A small sound classifier, trained from scratch.
Model: norm batchnorm, depths [3, 3, 3, 3].
Training: muon at rate 0.014, 19700 steps, batches of 128, held-out accuracy 70%.
Data: trained on acted Russian speech (Dusha), 26041 training examples, 96.8 epochs.
Rows from block 9 of a small sound classifier, named by matrix and row number. Rows with one number belong to one channel. Each number is 500 + 25 x the weight over its row's rms, rounded and kept within 0 to 999. All counts start at 0. Numbers have three digits each. After the name is the row's rms in percent of the matrix's.
Before each channel's rows are labels from the 100 clips, of 14976, where the channel reaches its highest value: "responds to" is what is common among them. Only what is clearly more common there than usual is listed. The data: acted Russian speech (Dusha). In brackets: how many of the 100.
# convs1: first pointwise conv (model.blocks.9.convs.1.weight, 640x432x1), inputs 108-215
# convs3: second pointwise conv (model.blocks.9.convs.3.weight, 640x640x1, transposed), outputs 107-213

responds to: emotion: positive (47)
convs1.585 081:494547487484520515483489482501533464473489517476469502481549544531445498421489532485562526525499480517494498518484514565508482503546486502470490516502507518474492519494502538475509527433507515522476510492503466504501449534463525424468478480519475507522470464521486513491527472522463481481469486507526544497482485512482490449
convs3.585 101:471504512495504504535536502500501525505537480527531533495487449502520516494468481450488512508511494509492474471499471525482528525483493491470525530477514522468519530495482472532517511509517487475502495537451553480496450513479499533531498496506502519510472502498485500491526476491496456516493514483482499465479505499494517

responds to: emotion: angry (40)
convs1.104 099:513498519499546516536469523523492510491501501513510439504456546476505506509508502516485530519519545518473485487508490535539481518494475490523512481441437494516508562529490461464505534503497498524502502473494525455505535535491567501502456460501496490533503528500514481559528480489476500509498531531446494497480478499499520484
convs3.104 097:531522504483498519492510539491514478466499501526511490503488483535555465506493522475504511483489468501507528527518544468518453527480444489490475501508467510503537491509511492518486467519500518543519491470534511524459483521488529464545517505496504495493563483490519479462504504458509500560521492457492521491528538477461471

responds to: emotion: positive (71)
convs1.495 127:546491508524492482482507533513543472499523518501487516460510535480532484533553530501528492495496536481509512508537500497537509509523549511463493473524499478472480520500515513542406514474466502507487521470494554505507499489517529490534449489521531515570500514525518545497540525502496516555498491495492562489480456489540493475
convs3.495 103:510497544470441510495479473516523466504520514497502501490508505541510455503508474497467521489479505485438477539478538478477483537541519521513538498497525536496508543505493514522497443498478510517507480528525513490507501505523527543477503531509529535514487493525493516504477500526552457450513552502547499506496480529500556

responds to: emotion: angry (48)
convs1.128 109:505462483465470479501506507536495492539533516492553519521467507460478500484433514497527518532478527510503506512527506507506516485518483461489511483531517458479475439522478515535503524546505469529509488474462483466485432501490508525479509502505508557477501539496485471505527509511482485512496475467505508482499505522506514464
convs3.128 092:484477504518538482490471509507504546478470500461487495495532483528473483518476498527523524520506533496502513462523528476491488484542483472456487513516505476502546498503479537499545437495469460533505548492452449484469494476492494487477472503565522480497495522490463516458492502456441492534507491489507473506490422486482544

responds to: emotion: positive (45)
convs1.377 094:525491523510502510514465530543508496529522491491510482453503513475536492475484462509524493479490485505485520513529475528464504476514466492489525485490516537463512535498505493511533459538484503509520529515483502475511490484466484529494479527499493483538569536463540487476476518467487468465528515468494458541512516453482499526
convs3.377 096:527529511489494520521504543519531525464509534495493487476520485474468536476514478501521498489509503477513467519536519499500508489509529492499578507515451496481534515478497545471482534506417508507507506511525461504516515501527507471437504509468465479514464494449482459519527497487499480482544517487489475534484515489502494

responds to: emotion: positive (38)
convs1.229 125:519546484508479513489522518503473527484507504517467507505490503511463504490533490508559524496484489515508480539526490470510525477480520483496485472556498458456490521542500508505526546478512471497472530498448426506546490465519503523565457501493536494512520506483476498489479488511497506514470471526511492495513490554463474496
convs3.229 098:499477502490522505493496525491510503500533483459468529517473488464476513487523425463493506470460549481522507496496524537515537511449488470536496523454500475463494500509474474497489535484486502520541518482531514506531490526495528534536493506501487522488471476501522455503455505448505498485517482516478505505446474489505515

responds to: emotion: positive (40); emotion: angry (40)
convs1.313 107:514485550501459516545479509536497483492503494496488488483480502513472502457513497496502522496516525507509498470529518475487505501475516454500450511472469539520550555498525512536451493452501487517480468491467514455467558528450495508526501480499495525510505530491484516482499525487505442493497461483470552503551478488514436524
convs3.313 098:474481497507508491545469509506463529510474566490536501523491521466433489509514511558544500466524488498530517487485521488516502504502527494507475515517495489523506501469474514515486493470506531459530494479463514494504499510470485503498477471463485475496507549498516521489541511495501531602503520532474466467465485474476476

responds to: emotion: angry (57)
convs1.632 118:483487549488490462478501507484491471517497470513487558482479482475488512522481514486491520427500502511499514479502521525502520502459490498489526512458493511515531479480507432476459497503495520486514549502527465535508497501510527530493521515527474519476480539534513540482533457506529482492542456513495503470479511504494486483
convs3.632 100:551483508529514490510536517483496522520526490452479508503482523512485482496525530553524490516467547490517505507491507507497534497502508489475509464547487498506509471498535487476518519481466460522528520510508502469496485499510508497533492475499509493483506499503512475473528504488493505510490526502510499483479484514469513

responds to: emotion: positive (60)
convs1.603 125:475499453484485524447493493486520494443470499468462492512501486471511511521469536503482521473487485508501500501485521488534556462526482479493467513485485466489463513500537487509435470485536490521529510523520521487510554543524483495468504458493544500497519464495489501502528507464526517507484494477508491531516510500532554453
convs3.603 094:489506476520482514477501493524499490505476486516477490540479485451494505470488478505474477461490507509514483439499501538480471490510452530580501514512479484506475440417520501477510507496471497480510471506493482515504490493479515522514470522374506471467515481501524489484476503511522553553564482534514523454555521520490462

responds to: emotion: positive (42)
convs1.442 075:544521509530517479525487512498469497525512516491543488496527484477512517486485530510496519481518485497505522472526529463470511493461533523481510510499468496505498493500507532491513509486515488493489503467511498559442520474497531472514478521514521487481509517501466537475482458521519477529503510535525511498478487501479516488
convs3.442 095:475495476471510468477521497506476510477517490484448501512501580516495512482499487482484444492484528488489505449488492504450544469509556507499510510492500503518476461500510524520549493485509530490493514538527473491520496499509507502498492459523524497451480502484517516499537524517510454474526515447497492572482502529498512

responds to: emotion: positive (65)
convs1.609 097:501482461511463508493498496478485455467513444476508520495468510546496487547506490497465537486504465505532474477513506474552494483509528505517518506463480530529546504523497491503549501497492530510498500462499520564470529485524492485490512508504511487514515482527524519486433509493490479470477474495502469522482512516510487501
convs3.609 103:497566486490474482499537467526507481486451485504521496496441500525498457507491530553509448513503459485531479480512528521523515521481503495538469492507469465488477495498497495500486523504514536507515489538470491534474491490492458537508537498479517498456518533513513488539483508483467526522503560479518483457503506478516497

responds to: emotion: neutral (61)
convs1.232 132:525496485509501487508500520493494491464522538461470476495497531487525528488502490427509456469477482486501487488558534516485520541498470494488501495485524481512502521517513503537475503497485541514471481493504522492480497518516515501511547520486482486480490514493508511513541548520535515496490494489464493498487492536508496548
convs3.232 104:513458511523532509502500491506493515527513471475526476508464488494514476488525509493511526530506511486489490512497519467482507501522483489502507448469436544490490508456499499490505512481486463479489522495473510505494508501518475522506501491529484478512529535512460464536497456482510522466497483496539457502496539463508488

responds to: emotion: sad (61)
convs1.321 118:514504531514510510446464498500463516469480479476493482474502491502490474446483485457514508505504488519524495494486512484492509510500498525517536515509517582512529533513500497523504487529514478529455522484486502504481493479500534495481520489510500505476500514496510508531488503476498508468506521517457490498474468533518481521
convs3.321 108:485497515468487495487483525531513505506527509514528455500500486495483489501500516488470496530538505505463515508502452469440477505525517471464487412507499505518488510486508505487491547491502472504468474506526518519497495512549489498475494475452484486484477536513507504485501510482534545498470518506509506493491473512513503

responds to: emotion: positive (43)
convs1.50 094:512498528486515497500480513470450497544474506496468480490469533545494502473501509474526453484483506502553518488499463512493484554471508512525480485481486500504523546531474461536479479528523482501466496503508497507488464508523516422464475498524509483526523508482542505490511500528519526478510474492518503487518492512450481469
convs3.50 104:506475472500511508493511495508488512512491505517467474479476439488504504536545491518526493465468511517495535516484511507476510506533502497523516490444482523499507499511489518471519461517509489476480502502476485482488529497506531478517529465534503543494510501497476491524509471538508466524538530508514520491528492544482506

responds to: emotion: positive (38)
convs1.258 104:471489530506502507491490511450506507471527480482537541513508474519504493506489556471489479501503459478509478503503490517502494516521542517493559485457582503503524462514475505478492497497462550559481487462481513497521514493494517483460508487565482479502463478546498498466498519497464551445537528483506474495551512463507466474
convs3.258 109:503531479487501463507507473514541510518499544478511485520483494456486518492478515464474479453504471481521503505505521460522460504548515492509485482487453470513458507453474489528511480507501485477486519479513537478443491493502497493522493500524491505519496487514488470484483444467490496494443505516543523523481492483511499

responds to: emotion: positive (39)
convs1.147 087:472437462466471522526478502472501502511493493482508507534499492489503466536521532529485508507509531484557513471497492548485483479497513468523507555511525503519505527476503524496531504482524515503531514512507472525505482480472503488456551477511548473516520509530523497507506482523543510467548494495542477493471496482451571496
convs3.147 101:513449521475440498463507528492506500507483509499509510539534467514475524482533504462468526527458504471509477479455535440536494471521470475489499508516485491470490504500501520495511486503540479524526498486560500468538499479512500534474513513486468504481479497517507475480516509466497495508548504456513514473499513478484488

responds to: emotion: angry (58)
convs1.132 098:479482499535488478515490489532480479499521478508505498500521514486474522498526504468523464490533471515517529501503527529535519506476524489455496489473517493541518502467485556508511498511471502495534493519469484491497487510515513524470486528463546489467472505479492472444555454494543556525502443530490515510541503494473507474
convs3.132 096:495502518461528494530526507500476531488545541506498503493445518523453521493457509465510502498492509527509476486488471504462476526495542475494427530521518497472543464500536546505486478524504465484536505514528480521491514493496517527562500482461533483504487544519464506492476500475534488458505498524467526505474550499503485

responds to: emotion: angry (69)
convs1.631 123:480498502503496490534491477524468494474469476491481498516524518484536513487485456504482486463511489499603488506499471482508527532524528518482465524497517524510470493476466522567489510470480508515498514490502528485476497514516525474503477498504527502535508522506471538521526478479532512477472457508498537485492461494515545552
convs3.631 098:507529482488477496475546498513492557476483514519514477465479522528515509497492496519543489504505503492497511520488558471491546458474513500473469513516505487497519481421516484527513501515494494494534519523498516492478506496491524469439512468538528466516480513471495549477486530502487456473520468554478508499567489510470462

responds to: emotion: positive (46)
convs1.621 104:449494510517496490557535491474507492515525491503455487512486488480504507529507496531447484496484515509476486568472475513523480506496512473500517466543505505511474505526491504469546495511481450498534451517539503534478523530555496502497487522565494511518517529524464506487526492516485472474503492498496496491497477490512484527
convs3.621 098:463461492544521531474533509492504462511495497508511530490534479525507491497528474501490496495511487457475453514556492510503475495487503493507458512480535501501523518522521510465511507516494446475467460526539544541499521504521535462515529489533578499534496557509529527512520520503494489480443497523516495522486513496507548

responds to: emotion: positive (40)
convs1.223 085:535450500526465518520503535454485533520488512489484483471521502482465494487498510505523458480517472536482481463531526476484463512489521467507513506516527490519500555498510471481468493532486504526489530491499489522466498489456470493489534485500495471472508509506496485513490472511526479494479517531506509488525504511550512487
convs3.223 097:535531462506531512511497521517503541487498516480552505509506510478502504470500475520484516521514521505487466461465480483485490527486478527481541566522490488527496526499505489495499502541515539474483534522469493525556497520495502507497473529474548493530512483541533521489486517462486503518470520492477557473500486526513477

responds to: emotion: positive (41)
convs1.29 086:480531520490533506487453502482479544498476523523487501475476489525487493496528542464505536487510521500526524498467487458505502529484480537505529513496549490497543477482484492507456490448522466495481495476526504519490492535502488457495507473525510521480490511511475524495486466479522485492513505478535519553569506517466568499
convs3.29 105:494525495503506472498503452481486452512510532503482505531505465488514512463544499527494558515480511478465475496464505533525516518529443511466467525541512484492535484495490522491478511491510522484507519549486496509508506499498491493506492488503488513477514517493546519482509521476485553544554521479511479483503508522514523

responds to: emotion: angry (43)
convs1.427 110:490494478501457446517538533546529548518472508535545551492493482472548503514493498438536531478521489503539499495498479478502497498491518473480530524493505438458454478503531514505500519541511547487499469479492505502410512473498495503491510496508489458493484488524481489494499485507500533479501530478474492485467514506488498499
convs3.427 100:510497514477527476471454480522503481470505472453506503503499531526538517509536515517499490490501485487494521445518515476492519499527447502477494453492495489544507495538452502494488523484496491485519507515509493501511538512466521459516501510515529519493492496528511530448480500516463500493518489525536488449485580487501470

responds to: emotion: positive (44)
convs1.414 098:529531517488513554502495547533476516504478457502475507515548519501521517511474528449495498468506453536508503490516474502474538504501505510527513488464526500510500522518472475504504496529537463510481511533569497511502519521474509511530499538492501493445507541544480525542504466459490481508510495503492506493478513473540534502
convs3.414 107:483562522515522518487473492539486506538560477470442504523484494497531522482504476454483557524514503515505479528519492505502562528538510487472530500457528515486511487504530514516513523511444500504522497514510499499520473493513493493534506508506454485506460507503484515520507485501516497456512480506515544467498506518496471

responds to: emotion: angry (39)
convs1.57 101:497493518486511479498524547477552491499509486535504516484480518498492519506498495434476491524489493516484503446495512504488508507485505477446482504476475510501518541514485454486448526520484467530471537426473497491510477502486476526507506507525512486539491531473511527520514496502493481532503472435508502474533490498501529483
convs3.57 100:506499496492495468520536461482457496519525471508517477501488470520504520521477481478519551475468461501553533526502513487473503481498532518462510468446524477491514475487473507516479443517569491510522513466489520495479487498487484526483527514553489509473515440477445496568511512507511487487521499508468495516478493480507492

responds to: emotion: sad (66)
convs1.153 120:505513489533500514489493525506489512488485483525476482542528426509519504503469515529546537528496470516469487525533485491516457522547486483518517520456515500513505476456521485526471492546523482519520498480502589497525508515529454506479506543482498494525479497489527511491506513499488488494590533527464533489460500489535496538
convs3.153 098:523527484468510500469494482519503503530570535499480500533518493523466498559516496531482510526498476474524472513482481552524507519511490523495496496515503495473519492560479498495562534511477480507523498521475511533454484486508516447540495498452473518505491550526461515482561490543487486511489525506498533499486511515466473

responds to: emotion: sad (62)
convs1.349 119:513489513459472471451516514482499477482495485462511478511436472488519519491505550469518495486467468481460483491546462531499542496479475529473445506475520525534489518507483468496490527551414501513492501505468515527518519519472517490488493521532464515531531530500443526514503487494526490516497512508495504500500536480495490477
convs3.349 100:463499491505480485504462493498450534504522513462495459531465479499542495529471522483506501470484534474538575507498486517516518489500503547513508498493530515498505497512462535497494518518508492460475504498501490476478477493509504517493476481560509501476511517494535526509536513471493508494459493484528493503486516510478494

responds to: emotion: positive (40)
convs1.216 083:490555484545507518475506511493551502470504507501511478495496474495463466516492512493546452536526523443504500495458486528494482451473477464487479504464536531505500471488487471458499472484489524496545517513527500485470512523458508502494512543501493525492496505493533466456422517461506537510518491487555513460467476519478506493
convs3.216 101:478540495517519493490518506503498511509500476463504512488450496494523517513483527490475468551472525485473487485458482438494496476539510506501506530469519472499495486487521502488509508505483485466489517464504491522489478516478527488484504534527546482503523519466494500497495487497533537474440504510467484501482525548517486

responds to: emotion: sad (60)
convs1.208 110:499514517496531460496500522488491565546502499452503473507535515502495531559479479524479500530515508568481459465485479529534501503495510491532451494512522544497524499514498512456491513469488497484468468479497473480541465528498542484463505499454502498466455470507460541499508522524512482530522483537502500477483469461538511538
convs3.208 098:498506533472498488520548496490475494535519462470501536494506526559485480500548513503501442521497459470490466533530497544545524537507480549478499440469508549536547507506500516501509472544500478478462485468505513514444522510551477502496505516434489499495477528483502474492505461494511516491501488480495480473488495491514510

responds to: emotion: sad (81)
convs1.314 121:504523517511487511453487479464521480497488532496476497483481465487475492510539486505486478501507500519512465522502504534479522494490479505488489527487486516497520499482504530501508539477527499480508515486520538501532519503500513510489488512502504493492448463552517507499497475531525504496638486542514521518514531527480488520
convs3.314 103:508503494494531450466496498498444495472506518554514438501505468506428426486504511521493445508541493521465537494486485520518477512519512503455483503546503509454480495501492523534487562510522498483544486518560501463536463494478537484467494470515508479525497456485519495494497487519534484512551455535499470498519531506457524

responds to: emotion: positive (43); emotion: angry (43)
convs1.398 105:518489503517512498503500533516512506489492456522505469499476525469514501504527495503492465488481502487529481503567518526475487496495474492462528495552511480526546509465480547495494448534467504524509473463548491515513507469474480494461474475505473518478515489512466490531532498529524501491515495501519455537496522524498481523
convs3.398 097:494467507483506532507477488496469471536471497499504488495539472456509494470509494488481487478529499482497516503456497478489459463491505557498518528516502481520476513554486506496460490539515496471489532483511477518477462501474462501564490493563502482486486504462525532482544530489530515508500506472477514502504445513522490

responds to: emotion: positive (51)
convs1.469 097:521540515441523504456495499498439523496505468501483480495444539483481474503463460497481479516493500517538475472509499482533487491492472507501508498460501464485523478488476483495513503483481498516502522468466460484479487499500516503495482549525447491506487499490484451485515504498441487489498488489509461498526507517505479485
convs3.469 098:529520485525522502485537471500522462518474505484497549515545477525506489510492499504473479486495509490531510508496503473496496504540519504504481504526516492523498481448504522507471473482508504513528523500534474483594514493504487471502487507459489524521480483510504552536472498508513537467500530501500449512480461529503526

responds to: emotion: positive (56)
convs1.192 099:507454488545534448507537520478498582534494534498526485497483502526441498540517500507492505512552509448471508475482508524452506478535521481495474495531525498493510550502458496509498527483537475526501497488510523484486501490500532465522534449440486485471508499504497461534490504519526492551511489508479507487500510505490501522
convs3.192 090:511509500491483434504493459524526528507498476510512529509477459494560488470536535463473508509484526517489545553497520486484520508488458521516519480512464511496489501471455466498478518492431505538524467500471476483487505485512506455504495481495528493493479504475499452519506516469526492487585473509487466512532482500524461