Rows from block 4 of a small sound classifier, named by matrix and row number. Rows with one number belong to one channel. Each number is 500 + 40 x the weight over its row's rms, rounded and kept within 0 to 999. All counts start at 0. Numbers have three digits each.
After each channel's rows are labels from the 100 clips, of 14976, where the channel reaches its highest value: "loudest band" is the band of the loudest frequency at the time of the peak. Only what is clearly more common there than usual is listed. The data: acted Russian speech (Dusha). In brackets: how many of the 100, against the usual share in percent.
# convs1: first pointwise conv (model.blocks.4.convs.1.weight, 288x288x1), inputs 0-71
# convs3: second pointwise conv (model.blocks.4.convs.3.weight, 288x288x1, transposed), outputs 0-71

convs1.149:493481481505529506467455575422554495531563504517529530463508482515497463497451543479476478464517524507585427489475510482513455518541525498572532517453552514588532557451510522504435464523435533531500463547537504506469
convs3.149:502520522484555561536519612528426527530447539496450514524487512412564494466466479455511582534480467457449514478505547464493499464498422510490526531552503491467481566566545477523497495460485454546544488563574509594513
loudest band: 250 to 500 Hz (58 vs 21)

convs1.170:593448605463529498538425502490538538511593489484531474535493555514504540507509475594485536483578422453491506469506472474482579470514528502545437503547480550439518543452491440483492480489442488514482490466488507517452
convs3.170:427507485498445567461519514439533536464465546489542526611515548497530487406548481515523575498486449545509536561504506498503480486527450536435598565522451536455514415544456515525441453551561495540487458525500550460571
loudest band: 250 to 500 Hz (44 vs 21)

convs1.64:495411479544501475477513490464411504531486439528511519525472539492475494503477479522523517478500539505542425512445507437497474532503494472459519502541490537490515521527517511567525427476514556475452533565515508422468
convs3.64:570461511501478501499499523530478506572503432585503545492545522462460520485476494457478557423525479470496437526429529517539513444518434519488581542537593511493500504503536518502518472488460532578528515467509510577491
loudest band: 250 to 500 Hz (74 vs 21)

convs1.82:462463462504473433507531449514498544531463567432453574449544411524461481521513537427492557483520508500486478481498473468549502570479499420523475491495593548481545458484552503485555518547492531539524494485574571503447
convs3.82:571446505590492567496461483482436496524478520528450521479511591561508515463524498477485490465556461442494494541470503498503473469448468510502534515519440438517517448516507508509477517453503527460471520466512573542472
loudest band: 250 to 500 Hz (58 vs 21)

convs1.264:547532478503447489488428511453569466539535487473524508500554483508494413510521480503524493551489562543495447478488532533505515410516457520519514503471463510521516548490557450512528514486504503567433519585455494481462
convs3.264:480517487534579488497476497566535473506473553477534552441502466504494461515508531533479482516495491495511597414446504464545462454503451501487552504462491474498510505487596583523447533502500493627506456493442467424454
loudest band: 500 to 1000 Hz (33 vs 8)

convs1.93:519496506489509523520483524563447442520538450440443516499517496522480476547450452495478431470462517495498476494456443541506526469453491538495440547475446479507462448475477570514503470540562473542568504479473497500542
convs3.93:498464514491501487553507465571538474546521578536402445444556583449469561492480490525518497542515548481508538493555450507543465510493542500479511418448390497508514494504458508569478487485425487465537571525560516496510
loudest band: 4000 to 8000 Hz (47 vs 7.7)

convs1.136:516472500509431474510385489485516582441546497510512531423522510524546450535455542542492514512540450539447533525498575485507446485465523488493543455455373503499610458513505420469428551451504545439552480533550449496461
convs3.136:562512537504525489468564522519541454529469513509562502493463485547495491562527507496562524481434498531485511488523464414483491421478580452544438545484494589578562536513479469452486470438529464470608477520498563518486
loudest band: 500 to 1000 Hz (27 vs 8)

convs1.42:508473485454436486542520494498425489477477420423508467464495549441541490531506526575492451525534594534578571578542501570541471522510568530506513554473435505486515560560380520553513515524479445495480511494511541471485
convs3.42:572550548465524498514474500460502499507564473533524439471499553485480550458481528468560456431421561540514514449440490577593473471468460537468496514525475421461492555456418512443452501538501524496516505476537531543503
loudest band: 500 to 1000 Hz (28 vs 8)

convs1.122:502491506527590478476501509484539491529509421522515459584431531527486469440502479589455437515474506482568422518454542454571547467526451421523526478383406484495546505548480502442411467573487502499486538491538493479408
convs3.122:409492511437477467445513442442485516465447475458460480461445421547462512510482562542566541502442533469503453472555478528495519534507470484548553553462459476459455501512496571534521491410509492495453464479510553519497
loudest band: 250 to 500 Hz (69 vs 21)

convs1.207:591474491466450509463452456498475490523496513458545540477407587524476456535508457465465506459516454506539481435512561550504595474515527536465458513531506487551543506470532411477428489460466481507430543489502543565552
convs3.207:446517584528496520455501475501539502457492477479484487486437535483474501502524431493500536513524508456510510488519474482465485463583481507482458497523569517456513438571509497534579538433472548560456529487535435457500
loudest band: 4000 to 8000 Hz (39 vs 7.7)

convs1.108:538449495500427493482497484504472482457570476514536541588544524505495470548523470622483517546485549473433530487500509516578489505507542508489464503463465506538555550555493456577571503540500559494551463458566471527531
convs3.108:483466541527520492451538525486477480480535478521512509531492492602525479451526521541492496469505495400502502466579556575486544481507554470568512500504492505466443484532467520439549555548510525454441481485489543556436
loudest band: 500 to 1000 Hz (25 vs 8)

convs1.68:548448510458486480493504510484496519518526538525635521564571556483519454512574532446490483483489522486511437535486545464504539451455458467434501479442542513522504459484523460527482554567516496493518540498509520483501
convs3.68:440480526482488526578508515464470474429480545495508470520531418502452467513494497512472472531441475483599525446478510447413521537517444525510529488484516519448483466453508578496470581532495558467475538558549527492509
loudest band: 500 to 1000 Hz (36 vs 8)

convs1.10:426486503479461433520528484493524412499499492456497522503546511520482466464470559542490519507475538467510506479443496479492539457498526502541471556498553461525569449424478498504473426536474522594507472472520509471529
convs3.10:518455486572486467480575480465487509573539486477495509487579482540453534492565548445525493479473456475501488477491453521472527455499454474456482574483467448494529416482533544564508510559473539514551527501484524515463
loudest band: 4000 to 8000 Hz (34 vs 7.7)

convs1.88:478536438547483461518477552505533540536483519475410483508464588516538511472537540474523546523432464517504515537397462508442426459600469506470479436462429484523564541506516475511593476581449477534537520524575487519559
convs3.88:512457496481491460520526559503488509571494477511581507496504465442449436444512487508534527469525477510431526402521536505458501506555508516499574477574460591523559457497480443504553478451518444495505481532477497488543
loudest band: 250 to 500 Hz (51 vs 21)

convs1.74:487436502503530443464489529481526496529537505477537513505485512511475490490536519537477481501497496520484525488553499449505501460495437469487489521475496474486473511506485539572506481405531538432477512507513612495539
convs3.74:510505508569489442498498583499459511469524564467536555569455540533487508431487468506514485496498502514558367517564537476465484465487518553463543476472536514497496496551486552498544456471395477515504521505512511498551
loudest band: 250 to 500 Hz (68 vs 21)

convs1.175:605465518510565508463526486532480482475472531520474576467564494503537474485526445488469469485459504408501518473497541546529510558509430473518505567476470518478519500462467550513454467543476514524428530480475484505458
convs3.175:550551516364545468444512529534455456465483460492559480450510509557501503502500444474516511468449546432498452557436511487487535498574557476532509485522561449563515496455519515440527527451514452506585527506499499529529
loudest band: 500 to 1000 Hz (27 vs 8)

convs1.235:429511546463571499480495443486517493592488579444563491468517509526469497501553490523432542529481467418523477473495528507505560491638483513497454461491490550491527505466568532470506512566582509521470551549556457536512
convs3.235:505591451482548483575524574502524570551463563499515436548492458498516503518474520478431506442519532549481445568499552503496467497485512491480536471565474566447532455455541475408491475502491498514447501430514475513447
loudest band: 4000 to 8000 Hz (30 vs 7.7)

convs1.49:500538505526447481513546456488479502508483500426527467504525494437494434500461531452539478430541498477479498502456516567600489486502451468532562510531463501585513465546530536521493512555510482543503589470493610500510
convs3.49:497510480407526489562432502531534452432502458498525543462550482431577567498478446515558525497470511532496518529497531532495557607533531476537449501478525525489526524484479490497495509572492559613532507511495456492488
loudest band: 500 to 1000 Hz (25 vs 8)

convs1.110:564504479548584460519516449486520597566504540421464523520536479501526476535462420422543453534474482569530440490571423522484543383464399495507541503526474482537534505492536528511520450463464563420480520492500465464463
convs3.110:509518441425535463567480503531476455538454499495449563510586489450532435505523490521504493483481552429436500425522432486511463489542507499364517522494562531555389576544545520543493493505486471431507409453489410485480
loudest band: 500 to 1000 Hz (26 vs 8)

convs1.236:545490517511490471502503444519514557458472479491547567480511484478488472465450448509555541413519483516463568524490523500455535485580480460564414515506533468594526426538576442501475538550522461476514485530510507509504
convs3.236:560490481510435498547522422494465474545506544506455534535514490472550572524464525527482472527488448487611467526522555533497519499575448489481484506513449469477509434526516486512459479536522488552503451549436504506499
loudest band: 250 to 500 Hz (49 vs 21)

convs1.151:494374502626443466530498534494574568423509526515534512552500483561480438489512484428475516549463514509502446449515503463516483545434492508466558506527531502510500508490588481481504554493529516451512562506442567469634
convs3.151:509595449472481515508548468528521462444431483514499492577443518535456447532425514455520553496475531475398488420495518508508495442496573581440496511595460508536563517541491477460503529493515485540463460489512490486511
loudest band: 500 to 1000 Hz (29 vs 8)

convs1.77:554576535407437539477445578480567459566543519455546503484610480490451527478498496498507430491419569484528545539550470492556438484542494459488490497447531510490561518490456488456561471465472506516491466528593585505485
convs3.77:499409506474464454451476468523446531328492488483481457490508458564517499601507495437509562545440458491488492447519507478468448454486497475527485501446435530505479510526508460528451492498535456477501495470468496445529
loudest band: 500 to 1000 Hz (27 vs 8)

convs1.138:529496541486565559425468510517433379540450506562544498473543517513472473499457475473550489442433494490588473536454515495535540485526500495417494460491497496452504533523488555547529446558487439531496570492541498492513
convs3.138:483456503437532529484511558482440566438396536527496494525535509492515488554491575507466498498503492371442521479525530463510528504434530477459490597406505421495453472559533538513465463488502521435522468540487492479511
loudest band: 250 to 500 Hz (47 vs 21)

convs1.281:493480483467513577423569488491481507428565595431481499398499509475465498501483499502539468569459504471627496516551528478624538506417503570530552436456464432491511510482481520506477486486549462548512513516520514524482
convs3.281:428461554503467546499464504478449517484480503440544522337432513512517430500539542493414498467554540488520465464484556494531559487533468522516533522459503459595574547495403537482455518567447428491441484482489466481462
loudest band: 500 to 1000 Hz (35 vs 8)

convs1.29:532499489554514530469468545530525509520475605531553518613518551492481480539474467581485508581544497461492460505469575462529433488410557542451529482466577477483562418517470513483496518468476522501458507509544504547557
convs3.29:456465492520509536453535494465461451481465539518404469408530492488531523538508549539518554524516539537429550532485539483471489530555424488405521535429444568517449508534487495538489494516474558493502509500492522517485
loudest band: 250 to 500 Hz (50 vs 21); 500 to 1000 Hz (26 vs 8)

convs1.73:469548527553453516493546539513463457526521537497512519454529519460497472502542418574515489543457544482495489515547542532534502505562543481547476538514390449507525482528473414514520444523484524494491484432447469495547
convs3.73:555527521528459496462492474522497479547532491577450518585503577502496503515526601500525490540533525459468550522440527558501460518433518445520467471513446499492485479521520468511518532519484475441534562515466510469441
loudest band: 500 to 1000 Hz (30 vs 8)

convs1.225:477471472458473503498460476504401561542533501459602483523467537596588640462518494482503475480471449522473515480537507521513517589542464483555435525427518492459509507539467499502500454490519456478458484499463497494529
convs3.225:533511476486417463494531487456499529502512496468492508546509506485461526496549518482557534457524441520475539520549423555431504433550579473461470450527566491527561478515541435495496533491503475451435515594486518505508
loudest band: 500 to 1000 Hz (25 vs 8)

convs1.0:455531418548493480398468474464515528512542488503497472462437440558581561496448516471501514473512560493490559475547510449461515515510539458467505488503360479500531521511486468536456516519469529477470446465494540543517
convs3.0:473540601523519476525477470473517485565523533515436448522589604509484453497464530488490535504562465431462446461523459437548514423407506538418533496529525461516552494492538522485446542531535586445493408485529462505545
loudest band: 500 to 1000 Hz (26 vs 8)

convs1.127:488430539539502532525494475509465477500515471556505497540441551444479511507486455523439542504523662558558468490536526506528471539499554479445472450465485486545477480490461480597498486530509493498487478496433484514486
convs3.127:479402552450514514485481533548486517501463516470493451464430503508516556581539547465548534494495474503595539548511491480549482494526518528608492431516520478456537536462488505521494477504510506453473523457512543474494
loudest band: 500 to 1000 Hz (29 vs 8)

convs1.134:393466534600552514462571561565441488483497534489484493426431568552478491473557469459501513504518498559544500564541556529532515575478572490479541532550511514525540454530488517495546564507514460395476569456526532529520
convs3.134:509472460576539483477465472454472461541467477568471472509522564513527437517490442464526481506530520452433463547554458462489511463407505540486500545548519490479497540537465435509558535484514486462441385431440474498512
loudest band: 500 to 1000 Hz (25 vs 8)

convs1.224:444512434441495435472433471524543390488468498597535527511543398484517530482484493460492468464524535538444501475540514545483524451425482480441513523500491482469542595529511555456486511514507505485447510471504564537520
convs3.224:496466520521511474452522572552499491514521505514492448497520464469587524457475530524475475505522475467541472545490409484467479515502409462550480474524515489579494451513507528520435567560463572522495560450461468400477
loudest band: 4000 to 8000 Hz (32 vs 7.7)

convs1.188:535485516482522522442465523557434604433515558465468457533605524508509548545505509483510378562508450484560557550518529511535504436455522425497437475447485545472545467478615508500514546446434531556456513548527588542477
convs3.188:492458500414538517571474465468535474533536521541505499440487544460550595562459558450373457508465536519489519446554493463481478396519497485487482510522503482518499451512464522464597530520526489458485538468496486478522
loudest band: 500 to 1000 Hz (31 vs 8)

convs1.66:512420527518499405543472549552493493480434509516527479475462512523486487495566528435494539560558532424462486534452530534469533505506451485503437455510480500507510515418471447527497491471531389461575517463479499529523
convs3.66:505515463528500477464525518462445491440545462498546569481501484442472471484503519560478482589501550429457467502512488512465510537484510481455469522516492534508473553545471389582470539501525459471502413503509496469457
loudest band: 4000 to 8000 Hz (48 vs 7.7)

convs1.57:590423532499474488428504511440515495490458502437498442456550449507457484507477537479554469517528546602483521500545487512498486499524507456606481490463488511464539479548506504519492518513528493538502506492536475470455
convs3.57:511466541545524474461421485493425571474508560502553502474476468550484522492479515529502533441472504524498485489451565455571484479504514520499469556486498515353572477450548502499486458465517477488488544478447486536508
loudest band: 250 to 500 Hz (43 vs 21)